Weights of a small image inpainting model.
Training: soap at rate 0.0045, 13900 steps, batches of 64.
Data: trained on Sentinel-2 satellite tiles (TerraMesh), 36250 training examples.
Rows from block 6, named by matrix and row number. Each number is 128 + 24 x the weight over its row's rms, rounded and kept within 0 to 255. All counts start at 0. After the name is the row's rms in percent of the matrix's.
# convs1: 3x3 conv (model.mid.0.convs.1.weight, 96x96x3x3), inputs 24-47, a 3x3 kernel for each
convs1.28 108 [108 126 133 147 132 145 136 137 122 148 139 133 116 119  95 171  93 156 136 121 119  89 151 130 119 116 132 110  82 142 116 207 126 137 130 154 103 129 116 114 139 161 122 124 125 201 105 111 160 100 151  82 122 106  94 152 128 161 112 124 147 112 146 111 124 125 140 125 116 138 125 106  90  95 136 129 145 118 150 125 139 179 143 143  77  85 134 121 108 166 169 152 102 109 121 113 108 141 140 143 137 125 151 120 117 131 114 129 136  98 109 108 158 120 146 136 104 153  91 111 126 158  85  90  96 103  87  96  96 108 140 125 156 122 137 118 154 142 188 128 125 106 126 123 114 138 146  99 107 151 172 162 127 234 114 147  37 106 119 126  69 133 109 166 119 143  91  91 118 125 156 115 154  91 100  96 104 137 144 133 134 116  96 116 124 112 105 138 143 220 127 112  58  68 143 144 147 124 163 145 112 130 102 152 155 122 101 149 106 165 141 135 137 132 109 125]
convs1.29 092 [ 90 111 137 100 195 114 129 102 134 131 146 168 136 148 108 138 151 115 162 118 103 102 173 131 160 117 173 161 211 151 130  81 102 132 176 150 106  76  92 161 118 109 102 110 126 205 120 110 169 128 136  68 121 167 158 120 111 149 103 146 138 103  92  92 145 180  90 115 101 118 163 165  75 128 123 107  99 141 120 126 139 165  95 148 151 119 111  98 103 106 135 130  95 131 138 144 127 107  94 123 117 104  95  98 136 140 156 106 100 130 166  81 144 143 132 161 122 129 126 117 215 126 152 113  51 121 143  91 144 142 133 153 137 144 106 156  75  98 157 109 128 117  84 108 137 100  86  89 107 132 158 120 112 113 145 129  83 186 118 115  84 110 143 126  89 154 128  65 110 123 152 113 125 110 128 122 126 124 132 151 123 131 144 138 124 160 131 148 157 179 119 124 145 138 107 114 138 121 163 112 128 125 148 181 113  84 142 142 122 131 109 136 121 140  54 154]
convs1.30 117 [151 123 102  86 130  89 147 156 142 139 108 128 166 112 125 142 170 144 176 140 137 143  97  98 172 100 158 175  99 153 157 142 102 102 118 131 119 127 136 118  75  84 121 109  86 127 126 127 180 109 102 209 134 118 103 159 144 108 109 133 110 171  99 132  73 105 147 112 118 118 114 124  86 143 132 141 134 126 107  83 142 106 138 118 105 134 139 169 140 145 159 138 155 129 158 142 112 131 154 128 139 146 135 148 196 118  95 109 103  88 125 118 113 155 131 147 104 146 155 116  55 130 147 104  82 154 102 103 113 167 155 128 120 137 104 119 113 123 176  91 140 112 133 130  94 104 129 126 126 140 117 106 127 136 128 111 136 127  95 172 122 164 106 118 126 130  95 118 121  95 133 172 153 165 123 118 109 126 140 145 141 165 165 120 165 125 153 124 132 162 118 156 103 119 122 162 111 122  92 146 104 105 107 140 171 125 167 160 174 163  81 147  64 144 113 135]
convs1.31 087 [103 111 144 120 137 120 149 140 132 140 106 140  93 166 126 115 179 104 128 121 146 142  95 140 120 112 122 151  93 171 120 141 160 119 104 100 116 134 164 145  78 181 146 139  85 136 153  99 118 126 143 128 126 115 160 137 185 105 151 136 168 117 175 151 155 130 139 121 112 102 125 117 163 110 151  78 128 119 112 125 133  85 112 147 236 121 113 162 125 118 132 119  95 130 147 124 160 126 164 140 154 138 137 116 107  98 120 126 121 116 119 134 135 149 149 170 151 155 131 103 100 107 147 188 113 114 142 156 108 149 114  99 113 152 130 127 120 112 117 112 145 194  94 117 152 136 140 129 123 106  73 123 186  81 115  84 211 115  98  74 159 107 127 153 130 126 110  90 152 104 116 118 132 131 131 125 117 105 110 120 103 135 149 155  93 157 118 147 100  67 142 160 153 126 164 100 144 131  88 139 124 159 136 161 144  90 137 120 157 127 131  91 146 107 133 114]
convs1.32 100 [112 167 122 153 127 125 158 154 104 106 140 133 109 134 130 167 152 166 132 113 150 145 123 136 130 158 133 148 128 112 151 145 128 106 130 166 122 139 149 124 159 100 168 120  81  94 104 129  87 158 140 148 148 121 159 117 117 146 114 140 109 118 193  84 138  95  88 133 129 133 126 153 145 145 103 123 116 158 158  81 136 129  96 124 102 140 122  92 238 119 118 143 158 119 135 122  88 131 135 111 129 162 133 130 106 130  98 108 118 130  95 166 112 118 101 122 133 111 121 177 142 102 147  74 170  80 143  86 111 154  89 143 128 141 104 135 121 108 112  63 129 100 158 157  94 164  90  65 145 119  97 107 141 117 145 162  85  82 105 141 180 160 118 143 148 124 113 110 185 112 112 130 113 131 172 146 126 103 127 163 133 125 130 132 158 123 116 165 109 157 132 150 130  86 126 101 211 139 154 119 159 179  96 103 124 196 130 137 137 129 113 131 144 163 130 133]
convs1.33 098 [141 144 117 144 158 125 134 124 146 151  96 141 142 109 138 126 115 163 122 113 123 141 122 142 139 142 121  89 129 118 141 130 143 131 139 172 128  58 157 155 153  88 141 120  88  94 140 129 126 160 175 123 142 134 104 124 149 132 140 119 145 127 129 159 146 110 164  91 120 141 122 186 128 129 117 117 103 127 100 148 131 109 178 147 125  59 161 146 138  71 126 118 111  87 114 112 126 132 125 133 121 156 124 117 142 133 140 140 134 125 108 137 127 126 136 120 111  94 181 110 146 111 188 145 128 122 138 120 136 120 112 136 112 130 186 127 114 144  95 180 133 124 121 123 176 145 122 121  69 122 130 154 138 119 218  93 183 159 128 131 103 121 114 108  79 119 146 103 153 183 123 132 106 134 163 139 132 122  88 117 130 146 144 119 136  94 126 136 106  79 199 168 169  94 124 128 134 121 125 137 134 126 140 127 126 104 133 147 116 123 101 104 131 161 125 104]
convs1.34 106 [125 158 115 128 146 117 155 130  95 112 130 130 108 137 103 160 145 156 134 150 157 165 109 133  88 136 136 135 140 112 101 136 152 105 148 163  85 102 133 135 184 105 174  97 108 144 121 128  90 162 122 147 155 105 162 147 147 125  79 125 123 127 211 129 114 136 101 185 151 159  84 134 101 145 115 135 138 136 142 109 152 129 103 125 149 108 126  79 209 125 109 142 114 159 154 143  95 111 149 153 106 116 127 159 131 139 117 123 125 142 133 160 121 122 120 105 111 140  73 151 192  96 134 118 160  96 126 118 106 129 116 135 190 147  77 132 122 119 106 140 133 157 148 123 136 132 131 131 129  99 106 113 105  74 139 138 163  69 108  80 201 127 156 105 116 150 116 125 156 122  85 103 110 164 146 142 117 136 120 151 165 131 120 169  98 163 113 133 131 129 109 129 139 105 111 126 206 134 147 103 150 169  87 130 108 191 128 144 101 125 109  88 152 130 163 111]
convs1.35 095 [109 105 114 139 133 135 128 136 174 126  90 122 140 132 130  94 123 147 105 102 132 142 196 143 122 102 126 163 118 145 125 118  84  86 142 148  98 145 111 110 117  72 169 120  99 134 148 143 106  97 119 125 134  97  82 113 109 100 107 152 127 113 107 126 155 123 181 160 129 125 177 113 128 141 109 123 143 113 146 116 101  72 123 148 114 115 141 106  83 117 105  93 106 141 103 128 162 114 130 137 129 132 119 144 143 154 113 145 117 129 118 121  70 141 131  92 123 124 124  95 138 107 107 193 120 100 131 103 146 160 107 106 186 131 147 142 112 158 145  77 109 162 109 163 124 121 115 106  96  84  92  90 129 136 126 110  75 112 124 145 105 188 114 147 122 111 118 107  82 130 115 135 130 128 120 181 110 119 138 171 166 116 146 158 126 158 134 136 146 121 151 145 163 211 178 103 136 125 117 114  91 126 155 137 115 138 130 116 139 111 119 167 140 120 125 134]
convs1.36 099 [104 123 147  71 105 108 104 122 119 120 113 158 160  80 117 120 125 120 133 135 161 113 121 125 105 120 148 131 186 162  97 146 113 104 148 113  78 102 145 122  88 134 129 152 130 142 101 116 143 148 119 112 112  93 116 142 142 108 123 115 127 107 138 108 117 177 156 151 133 179 148 121 127 138 149 137 145 150 130 181 180 125 140 144 134 127 100 129  97  96 130 163 134 165 160 174 115 119 138 122 102 134 109 128 145 131 129 117 121 144 159  97 138 174 125 116 131 130 112 108 102  96 117 131 155 117 120 144 133 115 127 147 105 115 116 129 151 131  72  91 177 118 150 136 118  83 192 149 118 124 120  78 136 110 138 157 125  80 126 109 148 147  98 114 155 124 119  94  78 131 108 121 161 143  97 105 123 114 118 118 131 152 152 128 147 123 127 134 148 123 143 145 134 135 165 102 109 130 111 107 111 119 112 127 164 149 154 144 143 142 105  92 121 116 176 112]
convs1.37 108 [105 123 133 189  91 140 159 117 113 153 113 164 137 126 108 126 151 108 130 117 113 133 120 176 115 132 140  85  91 119 115 124 157 154  86 154 143 118  93 206 155 135 138 139 116 108 164 132 147 186  96 103 131 107  96 112 177 133 161 118 116  92 159 131  78 155  78 145 136 147 163 128 123 127 110 162 112 134 132 125 108 118 173 137 169  91  91 131 107 145 133 121 144  97 151 156 150 116 133 117 147 156 138 146 122 119 119 131 112 124 134 153 100 153 146 128 112  82 179 134 141 111 116 149 178 120 149  96 145 126 126 142 114 113 118 133 119 117 142 150 112 123  74 125 150 130 106 106  96 145 141 172 142  73 149 119 189  97 129  91  82 131 135 156 119 112 156 129 104 144 145 123 108 136 129 121 118 105 134 124 129 110 114 126 161 142 122 128 127 105 226 149 125  90 116 106 125 156  98 192 105 120 114 131 134 170 137 109 145 144 140  97 167 121 109 137]
convs1.38 097 [146 108 115 169  90 128 160 155 157 125 118 119 178  91 130 142  91 153 141 144 151 145 116 131 159 150 106 112 149 115 138 155 139 140 120 143  91 121 160 173 126 144 169 110 134 156 186 126  89 140 114 122 165 128 140 113 139 135 131 134 110 100 163 118 104 141 117 130 116 157 140 128 125 121 114 133 124 143 133  75 136 156 157  82  84 144  97 130 157 168  89 129 142 127 137 101  81 132 118 121 105 140 131 130 160 120 116 147 127 135  89 118 142 123 127 124 141 177 105 119  99 207  93 121 182 131 134 125 109 115 117 157 131 157 111 111 138 150 132 140 179 106 137  94 110 146 105 142 122 113 160 104 185 161 143 155  84 153 132 127 120 107 163 122 124 143 137 119 150 166 107 127 121 151 128 118 160 148 115 146 129 123 118 130 158 138 105 138 132 161 127 137 106 111 133 156 154 147 161 132 130 119 106 100  66 106 115 100 117 138 120 122 141  98 133 119]
convs1.39 102 [167 157 144 104  92 132 121 107 127  89 136 181  73 166 138 140 124  95 102  95 107 189 116 123 140 139 135 108 123 188 150 111 111 134 120  78 120 118 129 107 149 148  90 119 158 141  94 129 124 103 156 131 110 155 118 100 130 134  92 135 151 119 138 120 165 148 120 110 150 106 139 111 168 146 129 129 149 143 178 126 149 129 121 117 153 116 168 108 174 187 166 111 128 159 136 149 136  86 134 105 135 111 127 101 111 131  88 119 129 163 150 140 129  89 140 106 102 160 128 147 119 152 121 105 109 155 159  93 126 159 125  86 136 144  93 109 130 114 170 118 100 143 120 143 167  95 172 110 145 146 137 104 113 153 122 131 138 171 174 115 104 119 124 137 101 115 162 115  75  86 182 136 152 160 111 132 118 115 121 128 144 137 117 156 117 104  98 131  92 184 142 124 124 148 150 134 123 149 125 141  56 127 104 121 142 148 135 149 131 133 125 121 123 131 110 144]
convs1.40 104 [108 157 149 123 142 120 159 131 112  87 125 111 120 169 108 129 151  89 138 107 127 146 129 151 125  89 147 141 128 123 132 123 124 115 150 120 114 121 149 146  80 107 104 101 134 149 140  97 115 114 140 179  95 110 106 116 113 139 121 146 161 139 127 121 124 145 172 124  97 130 130 113 104 110 120 114 137 120 131 105 126  97 144 138 171 163 133 163 159  94 130 143 128 116 130  94 127 107 143 117 131 112 134 137 105 125 174 130 148 114 162 112 105 128 116 135 121 126 148 146 123 126 144 205  91 106 133 139  99 109 114 117 146 116 136 113 136 135 128  79 105 137 159 124 135  86 114 152 165 126 103 105 148 133 122 139 210  91 185 102 148 135 119 120 147 125 135 151 153  93 151 142 109 119 147 128 127 139  96 121 134 108 123 133 129 143 105 112 124 104  97 141 168 123 128 183 105 156  95 132 166 158 111 135 238  96 115 113 125 109 115 119 109 146 120 120]
convs1.41 117 [127 172 122 117 131  92  94 121 140  84 137 114 100 200 152 137 178 104 148 189 171 190 106 136 130 124 126 165  91 162 141 136 110 109 117 112 115 147 184 140 170 115 102 145  89 107 108 155 101 174 139 121 157 152 106 121 113 151 124 141 127 115 143 158 149 128 100 119 142  93  87  94 120 179 129 134 168 107 140 111 112 101 112 136  99 153 117 144 124 135 138 122 139 166 172 174 134 120 136 116  94 106 133 120 132 112 123 107 138 111 124 102 154 156 117 147 127  88 139 127  80 104 134 131 122 119 109 124 123 171 162 157 107 100 125 116 142 118 112 162 157 146 121 141 127 137 149 120 162 161 116 113 136 131 100 137 119 125 125 130 120 134 102 111 112 110 104 103 151 114 108 146 154 127 126 117 123 121 148 117 132 162 131 133 116 144 109 107 102 163 129 108 138 129 125 110 128 125 135 180 124 111 140 142 113 134  96 115 126 133 122  92 136 124 101 141]
convs1.42 101 [120 129 148 171 131 119  92 111 108 103 112 171 118 145 121 121 169 115 148 129 173 148  68 104  99 152  84 133 142 168 137 138 148  68 118 145 112  68 115 114 145 145 172 137 125 190 136 129 173 149 106 129 109 135 152 116 125 142 138  89 114 145 175 163 146 121  93 108 119 108 114 132  95 142 138  76 146 141 130 135 134 120 120 148 184 142 141  73  82 109 120 100 110 125 141 113 130 131 105 143 107 138 148 107 124 127 131 144 140  99 157 126 133 107 117 139 150 118 130 127 177 121 156 192 156  90 143 139 114 108 119 126 165  98 133  97 128 150 172 144 167 118  94 130 145 100 115 113 106 162 109 130 167 105 124 119 200 168 119  83 150 127 133 138 140 121 119 101 154 108 137 126 158 102 128 169 136 127 132 140 128 177 171 120 128 168 144 150 126 122 163 116 184  92 140  92 118 118  99 138 163 191 172 130  58 101 116 127 169 116 181 150 130 107 116 131]
convs1.43 100 [140 109 121 103 132 111 148 118 132 173 166 140 115 136  91 110 105 151 110 100 133 159 162 167 152 131 139 167  91 144 130  86 121 100 111 146 109 132 149  83  99 141 166 117  91 165 186  91 136 108 125 103  88 161 124 121 148 137 118 136 126 136 142 127 126 117 144 158 111 144 179 124 135 141 137  95 133 124 116 100 132 109 167 107 121 131 182 141  88 134 137  98 115 134 117 144 150 121 122 114 105 154 146 128 117 158  78 110 113 136 157 134  81  89 175 131 162 127 133 175 188 153  47 159 108 142 147 134 140 103 142 116 138 121 132 139 114 145 166 119 135 131 174 100 118 107 148 173 102 153 125 147 157  94  94 125 115 173 109 147  89 143 110 130 139  96 119 128  85  80 111 154 116 148 106 120 132 157 115 114 112 119 155 166 118 135 113 136 120 109 140 118 149 148 140  93 129 163 125 131 130 147 135 131 169 119 135 128 123 163 175 160 139 113  97 115]
convs1.44 109 [126 157 140  81 142 133 152 144 158 136 110 139 164 126 102 148 128 118 112  79 116 127 178 131 155 152 140 161 147 115 141 107 115 121  86 139 107 178 148  68 148 156 140 172 141 118 121 148 147 112 153 139 141 119 100 137 129 109 117 156 139 111 201 158 141 102 135 158  97 139 117  93 138 170 110 124 143  71 105 141 136 125 130 141 118  73 164 114 123  93 105 100 163 104 140 133 122 103 129 131 159 172  90 126 153  87 140 131 140 101 106 127 141 115 132 128 129 125 108 125 100 120 128 115 144 105  84 138 155  97 160 137  87 132 152 135 133  71 168 116 102 127 114 164 136 112 140 153 127 134 144 121 116 174 116 128 125  52 182 125 146 144 140 151 116 144 109 157 125 107  99 106  89 104 142 114 170 144 130 128 120 124 167  88 124 157  99 135 163 126 163 133 112 164 121 128 105 144 132 159  93 134 137 147 163 127 162 142 151 141  73 132 167  97 151 119]
convs1.45 081 [ 95 128 133 122 140  92 129 107 159 131 110 128 112 153 145 128 148 141 118 134 103 178 176 140 155 118  88 130 144 109 118  88 105 125 115  80 121 123 127 109 129  59 142 111 103 121 109 138 154  87 127 100 124 112 155  66  98 118 128 128 128  76 160 106 148 144 139 133 115 104  80 163 111 135 161 109 121 177 128 154 115 136 112 109 133 116 128 124 141 149 132 154 136 160 115 116 146 127 110 142 109 138  80 146  93 111 133  95 131 150 138 110 148 162 107 100 143 112  95 129 106 133 122 147 115 127 128 152 107 147 168 155 149 108 140 128 115  72 157 143 115 125 115 150 130 149 102 144  88 162 143 105 166 109 133 122 109  76 117 157 113 148 146 156 122  98 114  74 127 139 102 160 172 157 109 151 139 159 154 141 143 129 135 106 165 136 121 129  83  88 138 106 143 149 150 124 151 125  85 126 107 153 105 126 134 113  90 128 108 168 133 119 137 148 134 171]
convs1.46 112 [145 127 116 126 125 104 139 113 100 145 134  95 119  92 119 120 134 124 145 177 110 149 130 186 163 128  95 126 154 100 168 125 115 154 156 127  80 101 124  96  81 148 105  93 108 143  87 120 157 112 106 151 130 103 105  82 120 129  71 123 119 143 130  78 100 138 115 132 160  88 159 169  97 117  81 114 103 113 117 123 112 138 127 152 125  87  92 115 115  91 136 102 136 144 118 145 104 133 123  84 157 148 120 124 111 101 106  84 123  91 111 137 108 104 116 123 104 135 139 173  78 134 136 121 161 130  95 109 127 104 122 140 110 119 127 135 133  97  83 105 140 114 146 149 171 139 124 138 159  77 167 132 128 155 140 109 133  84  74 101  83 157 144 112 111 102  97 107 158 127 157 137 102 131 158 129 134 172 157 134 151 141 125 162 151 137 127 161 119 132 124 114 144  89 111 140 162  91 190 146 129 143 132 156 145 141 137 168 107 102  94 140 115 131 129 122]
convs1.47 096 [136 136 145 128 113 144 164  69 116 134 135 130 141 139  84  87 166 158 138 161  99  85 149 140 179 143 156 167 141 140 171 102 159 135 114 104  88 116 136 156 116 101 119  94 110  96 145 152 137 129  84 178 131  92 120 124 150 111  91 117 130 132 178 147 114 120 185 164 115 122 119 131 105 107 137 197 118 161 105 156 140 141 161 171 103 115 116 225 177 133 108 127 144 116 130 125  94 127 113 144  93 155 136  89 127 120 118 129 114 107 166 130 129 117  96  97 137  75 148  94  67 133 119 126 138  92 135 109 141 144 129 163 117 117 126 129 144 130  79 129 130 145 109 129 148 148 111 177 124 136 121 136 176 115  88 121  99  71 124 202 128 143 110 113 140 142 106 105 100 117 108 114 118 133 126 117 133 120 130 125 130 131 141 111 144 131 128 135 102  93 117 122 111 121 125 189 143 130  86 149 104  91 150 151 221 134  92 126  98 147 121 149 146 151 108 105]
convs1.48 103 [128 106 131 129 115 149  69 116 155 116 187 137 110 116 102 121 135 129 154 133  89 133 140 112 147 145 128 138 137  64 146  90  67 131 156 144 138 165 138 131  98 147  82 130 172 149 139 150 111  74 170 122  88 117 117 118 133 111 155 117 138 105 135 101 122 130 134 111 130 150 140 126 156 131 151 154 151 129 114 129 142 103 110 132 136 163 160 113 104 141 125 135 113 120 105 113 118 129  98  82 153 138 113 162 110  96 123 106 147 156 137 155  94 101 118 120 151 140 109 123 135 155 163 108 102 129 110 140 127 108  91 127 152 136  87 163 157 143 123 168 137  91 152 161 127 152 125 149 131 117  67 138 123 125 127 127 153 152 136 125  89 133  79  96 138  91 120 136 126 166  87 115 117 133 100 141 122 119 115  77 128  57 112 127 130 100 129 109  96 110 112 161 172 182 156 103 104  98 106 106  91 143 168 115 153 129 138 127  69 136 149 104 119 108 111 132]
convs1.49 095 [ 83 129 107 158 168 114 120 156  92 105 140 108 140 135 136 127 145 164 141 128 147 112 115 135 124 160 115 138 171 135 103 120 127 106 108  87 111 174  68 142 126 166 145 128 117 120 114 128 174 163 132 136 106 146 125 137 110 148 143 135 125 117 117  97  58  91 100 140 145 129 101 104 133 135 100 144 167 104  93 154 143 105 106 149 101 117 117  92 164 130 163 136 147 134 147 125  98 103 112 113 126 129 151 144  99 128 105 113  83 129 111 133 134 139 137 111 140 134 106 166 120 117  79  95 144 134 128 123 172 169 191 163  95 132  85 124 127 135 126  80 172 120 138 140 136 104 108 109 150  95 111 129  93  95 140 104 151 120 104  98 161 106 106 149 108 105 138  82  92 174 116 114 147 111 132 138 154 123 105 140 145 136 137 124 165 117 143 137 132 141  98 137 109 136  91  96 112 117 119 145 144  70 171 118 146 132 105 111 127 104 107  82 147 116 164  92]
convs1.50 118 [129 115 139 106 142 122  95 106 147 141 142 182  98  98 135 105 128  87 117  87 117 127  96 156 113 147 120 136 137 183 114  94  68 100 180 101 118 177 195 121 126 143  65 119 168 142 148 138 117  86 122 153 116 133 132 117 112 119 136 123 157 132 119 158 115 128  72 101  97 109 127 144 132 155 156 111 164 126 108  99 128 102  92 161 138 140 142 138 124 106 120 119 138 129 117 127 139 122 136 117 166 120 128  99  96 129 115 114 151 129 166 115 166 145 140 134 112 152 108 153 171 144 117  66  97 146  99 148 129  84 125 137 122 126 112 152 163 156 101 128 163 136 150 115  92 160 192 169 166 119 131 137 151 161  75 166 156 115 204 111 120  65 109 146 130  96 138 158 124 120 151 101 107 134 121 144 133 120 123 115 107 123 110 146 114 129 121 117 108  94 130 136 149 144 174 145  87 122  86 133 124 139 132 145 111 109 149 132  79 102 146 125 117 149 118 132]
convs1.51 094 [129 125 141 145 165 138 161 138 150 112 124 124  95 152 117 157 131 136 104 123 191 147 114 116  85 136 135 148 149 140 138 130 145 104 148 129 136 111 159 113 121 127 140 129 106 199 131 122 150 130 107 119 136 135 149 152  92 135 106 149 151 129 149 165 127 131 107 139 135 133 137 146 117 174 127  87 137 102 140 117 119 124 132 113 220 131 138 158 154 134 110  89 140 121 121 140 141 134  98 145 125 128 108 107 129 141 120  97  94 144 127 141 134 137 131 139  91 113 131 142 188 103 173 144 184  58 154 116 109 127 108 138 137 141 144  68 129 115 126 144 134 155 111 119 169 113 150  79 135 158 144 145 164  84 157  97 197 115  99  96 159 145 127 116 102 127 136 155 159  97 107 144  94 117 161  95 128 114 123 155 128 136 129 161 134 141 115 149 132 151 116 144 182 119 103  41 126 104 157  76 124 185 121 128  86 124 143 115 150  80 136 150 142 110 110 130]
convs1.52 095 [101  97 151 165 108 136 169 163 111 118 101 151 151 100 132 117 170 119 109 144 186 107 118 136  93 137  89 105 179 119 163  78 145  98 131 154 157  65 122 132 120 142 139 122  99 145 160  87 173 139  89  83 152 128 134  93 144 160 180 118 104 116 138 183 149 108 140 100 128 156 100 127 128  91 149  77 122 117 116 135 105  90 152 117 152 145 109 147 109 143 144 116 163 122 143 157 167 100 115 115 110 127 153 105 135 139 127  97 137 127 144 146 111 132 120 154 168 121 134 114 143 158 135 199 116 110 108 104 135 112 145 119 125 138 175 146 122 114  98 148 113 138 170 121 153 120 124 141 111 132 100 152 151  79 144 128 224 108 155 118  96 113 142 151 146 111 105 125 127 144 140 115 119 128 148 165 120 116 127 164 126 135 145 134 149 126 105 111 120  34 138 135 190 153 134  58 119 126  96 127 132 167 108 135 138 138 119 122 119 125 139 155 142 102 158 123]
convs1.53 102 [156  97 110 149 108 118 144 119 125  92 111 160 104 164 109 124 173 139 130 130 177 190 121 131 121 123  75 119 150 140 132 154 152  89 124 125 129 104 125 109 126 127 178 100 124 128 120 133  96 155 118 145 175  71 152 132 129  84 156 142 138 123 172 121  87 148  94 152 150 120 122  60 146 126 116 118 130 159 123  87 134  94 166 116 158  91 140  60 192 115 108 145 146 140 126 146  89 129 139 131 125 107 100 135 127 162 128  99 129 137 145 134 114  80 135 113 114 122 144 165 119  92 132 140 147 107 119 125 130 127 148 128 165 122  97 132 131 134 109 110 127 168 164 133 144 131 143  88 135 113  79 125 152 121 115  92 144  99  98 108 175 149 137 101 110 129 134 130 132  97 122 120 138 147 131 144 122 132 146 134 143 126 137 113 106 166 160 135 133  90 135 113 196 102 200  69 146 139 118 118 195 125  99 119 106 118 103 136 146 112 146 105 151 109 176 156]
convs1.54 090 [153 141 126 162 135 143 104  97 104 121 122 100 160 145 110 115 145 119 128 123 167 116 172 126 129 116 114 155 141 154 146 115 124 120 165 159 127 104 119 151 147 151 137  96 131 158 153 109 142 166 142 101 101 129 181 118 145 152 124 136  72 129 137 136 133 133 163 132 151 113 108 126 144  75 153 119 121 105 119 124 102 169 130  90  92 159 174  86 115 132 110 112  83 113 145 123 141 155 104 133 124 128 100 137 134 120 110 137 113  88 120 138 117 129 149 106 164 142 116 105 168 107 128 144 168 125 157 162 151  76 138 105 147 154 143 149 146 128 147 142 127  40 113 140 152 124  96 118 101 167 130 121 156 125 127 140 196 114 172 163  73 139 104 108  95 161 144 120 178 112  90 136 115 102 143 138 148 123 130 137 115 112  81 135 156 122 128 167 163 156 140 124  55 149 132 133 141 113 122 122 134 126  91 121 116 122  98 114 136 124 104 143 147 119  96 124]
convs1.55 085 [115 146 116  93 170 102 161 114 121 157 116 108 129 162 107 107 158 120  77 135 187 157 113 128 140 111  88 157 150 104 127 142 139 130 109 146 115  89 143 108 139 123 152 151  87 123 145 110 161 107 109 133 146 120 111 166 126 161 135 105 136 114 160 168 119 112 148 186 136 151 112 122 125 155 154 108 123 158 115 153 132 112 156  89 181 167 121 193  95 124 133 118 103 115 116 117 137 128 137 165 138 109 134 140 116 158 136 114 126 148 168 119 116 129 116 175 148 107 146 123 121 151 115 222 158  39 106 135 126 165 116 132 132 135 133  89 136 124 151  97 124 172 155 149 180 113 110 101 107 107 100 109 145 104 128 129 155 141 101 108 140 127 135  97 126 125  88 127 163  78 131 135 151 109  92 120 128 127 149 166 110 158 141 141 117 151 145 100 120 137 128 134 149 138 129  87 137  77 107 134 103 202 141 157 116 110 107  83 134 125 130 117 131 126 131  97]
convs1.56 089 [ 95 102 105 106 147 136 118  95 101 111 128 112 111 133 116 113 142 148  89 111 139 123 205 160 116 120 126 138 120  79 136 150  93 134 133 105 118 100 120  93 147 108 178 148 130 122 136 103  92 101 133 100 141 162 111 189  87 140 145 111 117  96  96  97 138  99 131 162 145 111 145 117  94 101 157 141 166 104 159 145 128 129 150 110 110  93 105  89 122 110 125 153 136 107 116 161 135 108 134 126 120 130 135 158 131 103 117 132  95 114 176 105 135  96 127 122 144 138 123 138 148 162 150 120 140  94 104 124 120 125 101  89 113 107 124 125 114  95  59 107 117 122 137 137 133 104 139 148 164 125 141 127  92 124 156 118 147 130  96 142 155  86 117 111 105 125 102 109 123  89  84 137 135  95 122 150 120 127 139 106 101 112 119 108  87 156  73 119 128 139 107 119 114 161 143 107 132 118  98 162 127  88 151  95 121 164 138 143 101 122 105 121 176 108  85 142]
convs1.57 100 [114 136 120 120 112 114 121 155 118  99 150 140 132 146 140 123 137  93 128 136 127 125  69 111 108 122 133 127 146 146 163 114 132 117 122 102 141 138 121 146 168  83 106 179 137  96 175 125 113 101 131 123 131 132 154 121 174  87 126 126 112 143 167 149 126 152 113 116 138  94 142 136 149 121 132 135 139 119 140 149 135 118 180 113 122 138 152  72 121 106  95 113 137 124 117 130 112 129 182 151 108 132 104 114 108 126 170 156 148 127 147 172 130 135 124 129 116 110 147 122 161  83 105 113 140  86 166 166 162  77 121  71 157 117 159 179 170 105 134 210  89  83  97 154 146 102 175  88 116 155 137 158 116 123 173 105 132 101 204 126 160 137 168 114 138 103 136 128 151  89 149 136 136 146 129 139 139 134 101 122 113 158 132 125 137 102  98 112 131  68 151 132 136 123 197 121 132 104 108 134 111 139 126 142 125  75 119  85 167 134 122 139 134 119 136 109]
convs1.58 095 [143 125 139  84 120 161 140 140 108 135 133 114 136 135 117 143 113 103 135 152 117 107 115 123 118 101 110 120 153 134  91 131 115 149 137 102 108 131 128 100 106 156 124 117 120 136 125 130 142 139 122 132 126 111 133 137 135 126 139 152 156 132 125 124 125 151 133 148 126 132  93 107 145 108 174 136 108 115 129  97 127 114 136 100 136 103 124 193 138 113 142 137 107 122 148 132  85  89 116 139 124 136 121 122  93 126 101 124  97  98 145 112 137 119 104 106 123 121 108 120  99 135 120 167  37 147  98  72 139 130 128 106 118  95 124 132 108  99 102 111 159 197 102  79 160 100 107 111 153 130 139  86  64 154 123 142 119  93 138 198 120  82 126 129  76 103  92 107  86 102  88 127 128 101 141 146  85 143 125 108 110 123 126 109 102 136 106 129 172 157  95 110 137 151 110 215 117 122 134 152 145 127 124 160 146 147 112 151  91  95 113 113 128 158 116 132]
convs1.59 111 [117 133 113 170 146 119 180 165 130  98 111 119 119 134 158 165  89  94 186 108 105 150 147 105 126 191 131 114 107 117 118 118 117 107  92 135 135 144  90 157  97 114 127 104 103 117 103 169 153 137 115 130 134 141 101 100  98 107 116 120 125 132 136 156 106  91 146 152 152 113 148 136 109 117 147 120 125 103 116 108 108 121 120 105 126 125 133 118 143 111 119 131  99 137  80  99 130 107 128 175 165 150 109 148 100 134 135 109 140 128 116 105 103 150 114 139 103 138 154 109 105  88  83  92 124 103 148 109  84 143 126  94 142 116  94  96  92 153 112 157  88 118 130 126 139 152  89 122 158 125 137 114 131 110 139 115 133 149  91  97 151 107 128 119 112 122 101 135 124 163  94 170 140  96 143 116  98 152 144 121 122  87 104 133 116 122 154 128 118  84 155 123 182 156 144 120 108 123 131 126 114 167 181 138 124 140  92 131 137 106 163 101 158 120 135 123]
convs1.60 090 [ 99  85 138 135 110  79  92 130 135 106 138 111 146 130 122 116 152  81 119 149 120 147 143 125 116 109 148  84 120 130 126 132 139 121 117 163  83 151 110 127 136  64 116  73  40 125 104 121 121 163 167 127 170  80 111 113 144 146  93 184  85 113 166 108 139 106 110 102 121 109 106 118 114 145 112 157 167 136 110 123 104 127 167 163  74 101  85 126 152  79 146 121 131 142 135 170 120 144 110 139 129 129 137 134 111 184 151 125 126 111 147 123  92 148 112 133 127 128 126 102 109 161 123  77 107 131 145 141 132 128 156 146 145 146 122 117 120 139 132 121 144 114  97 143 128 122 127  84 107 113 107 137 111 122  77 103 121 122  99 102 183 110  85  95 128 127 128 136 139 108 119 113 134 100 135 173 162 168 126 143 103 140 165 139 192 143 145 149 106 119 131 109 138  98 155 111 151 111 137  99 128 128 161 122 127 167 144 130  81 117 116 147 125 155 152 118]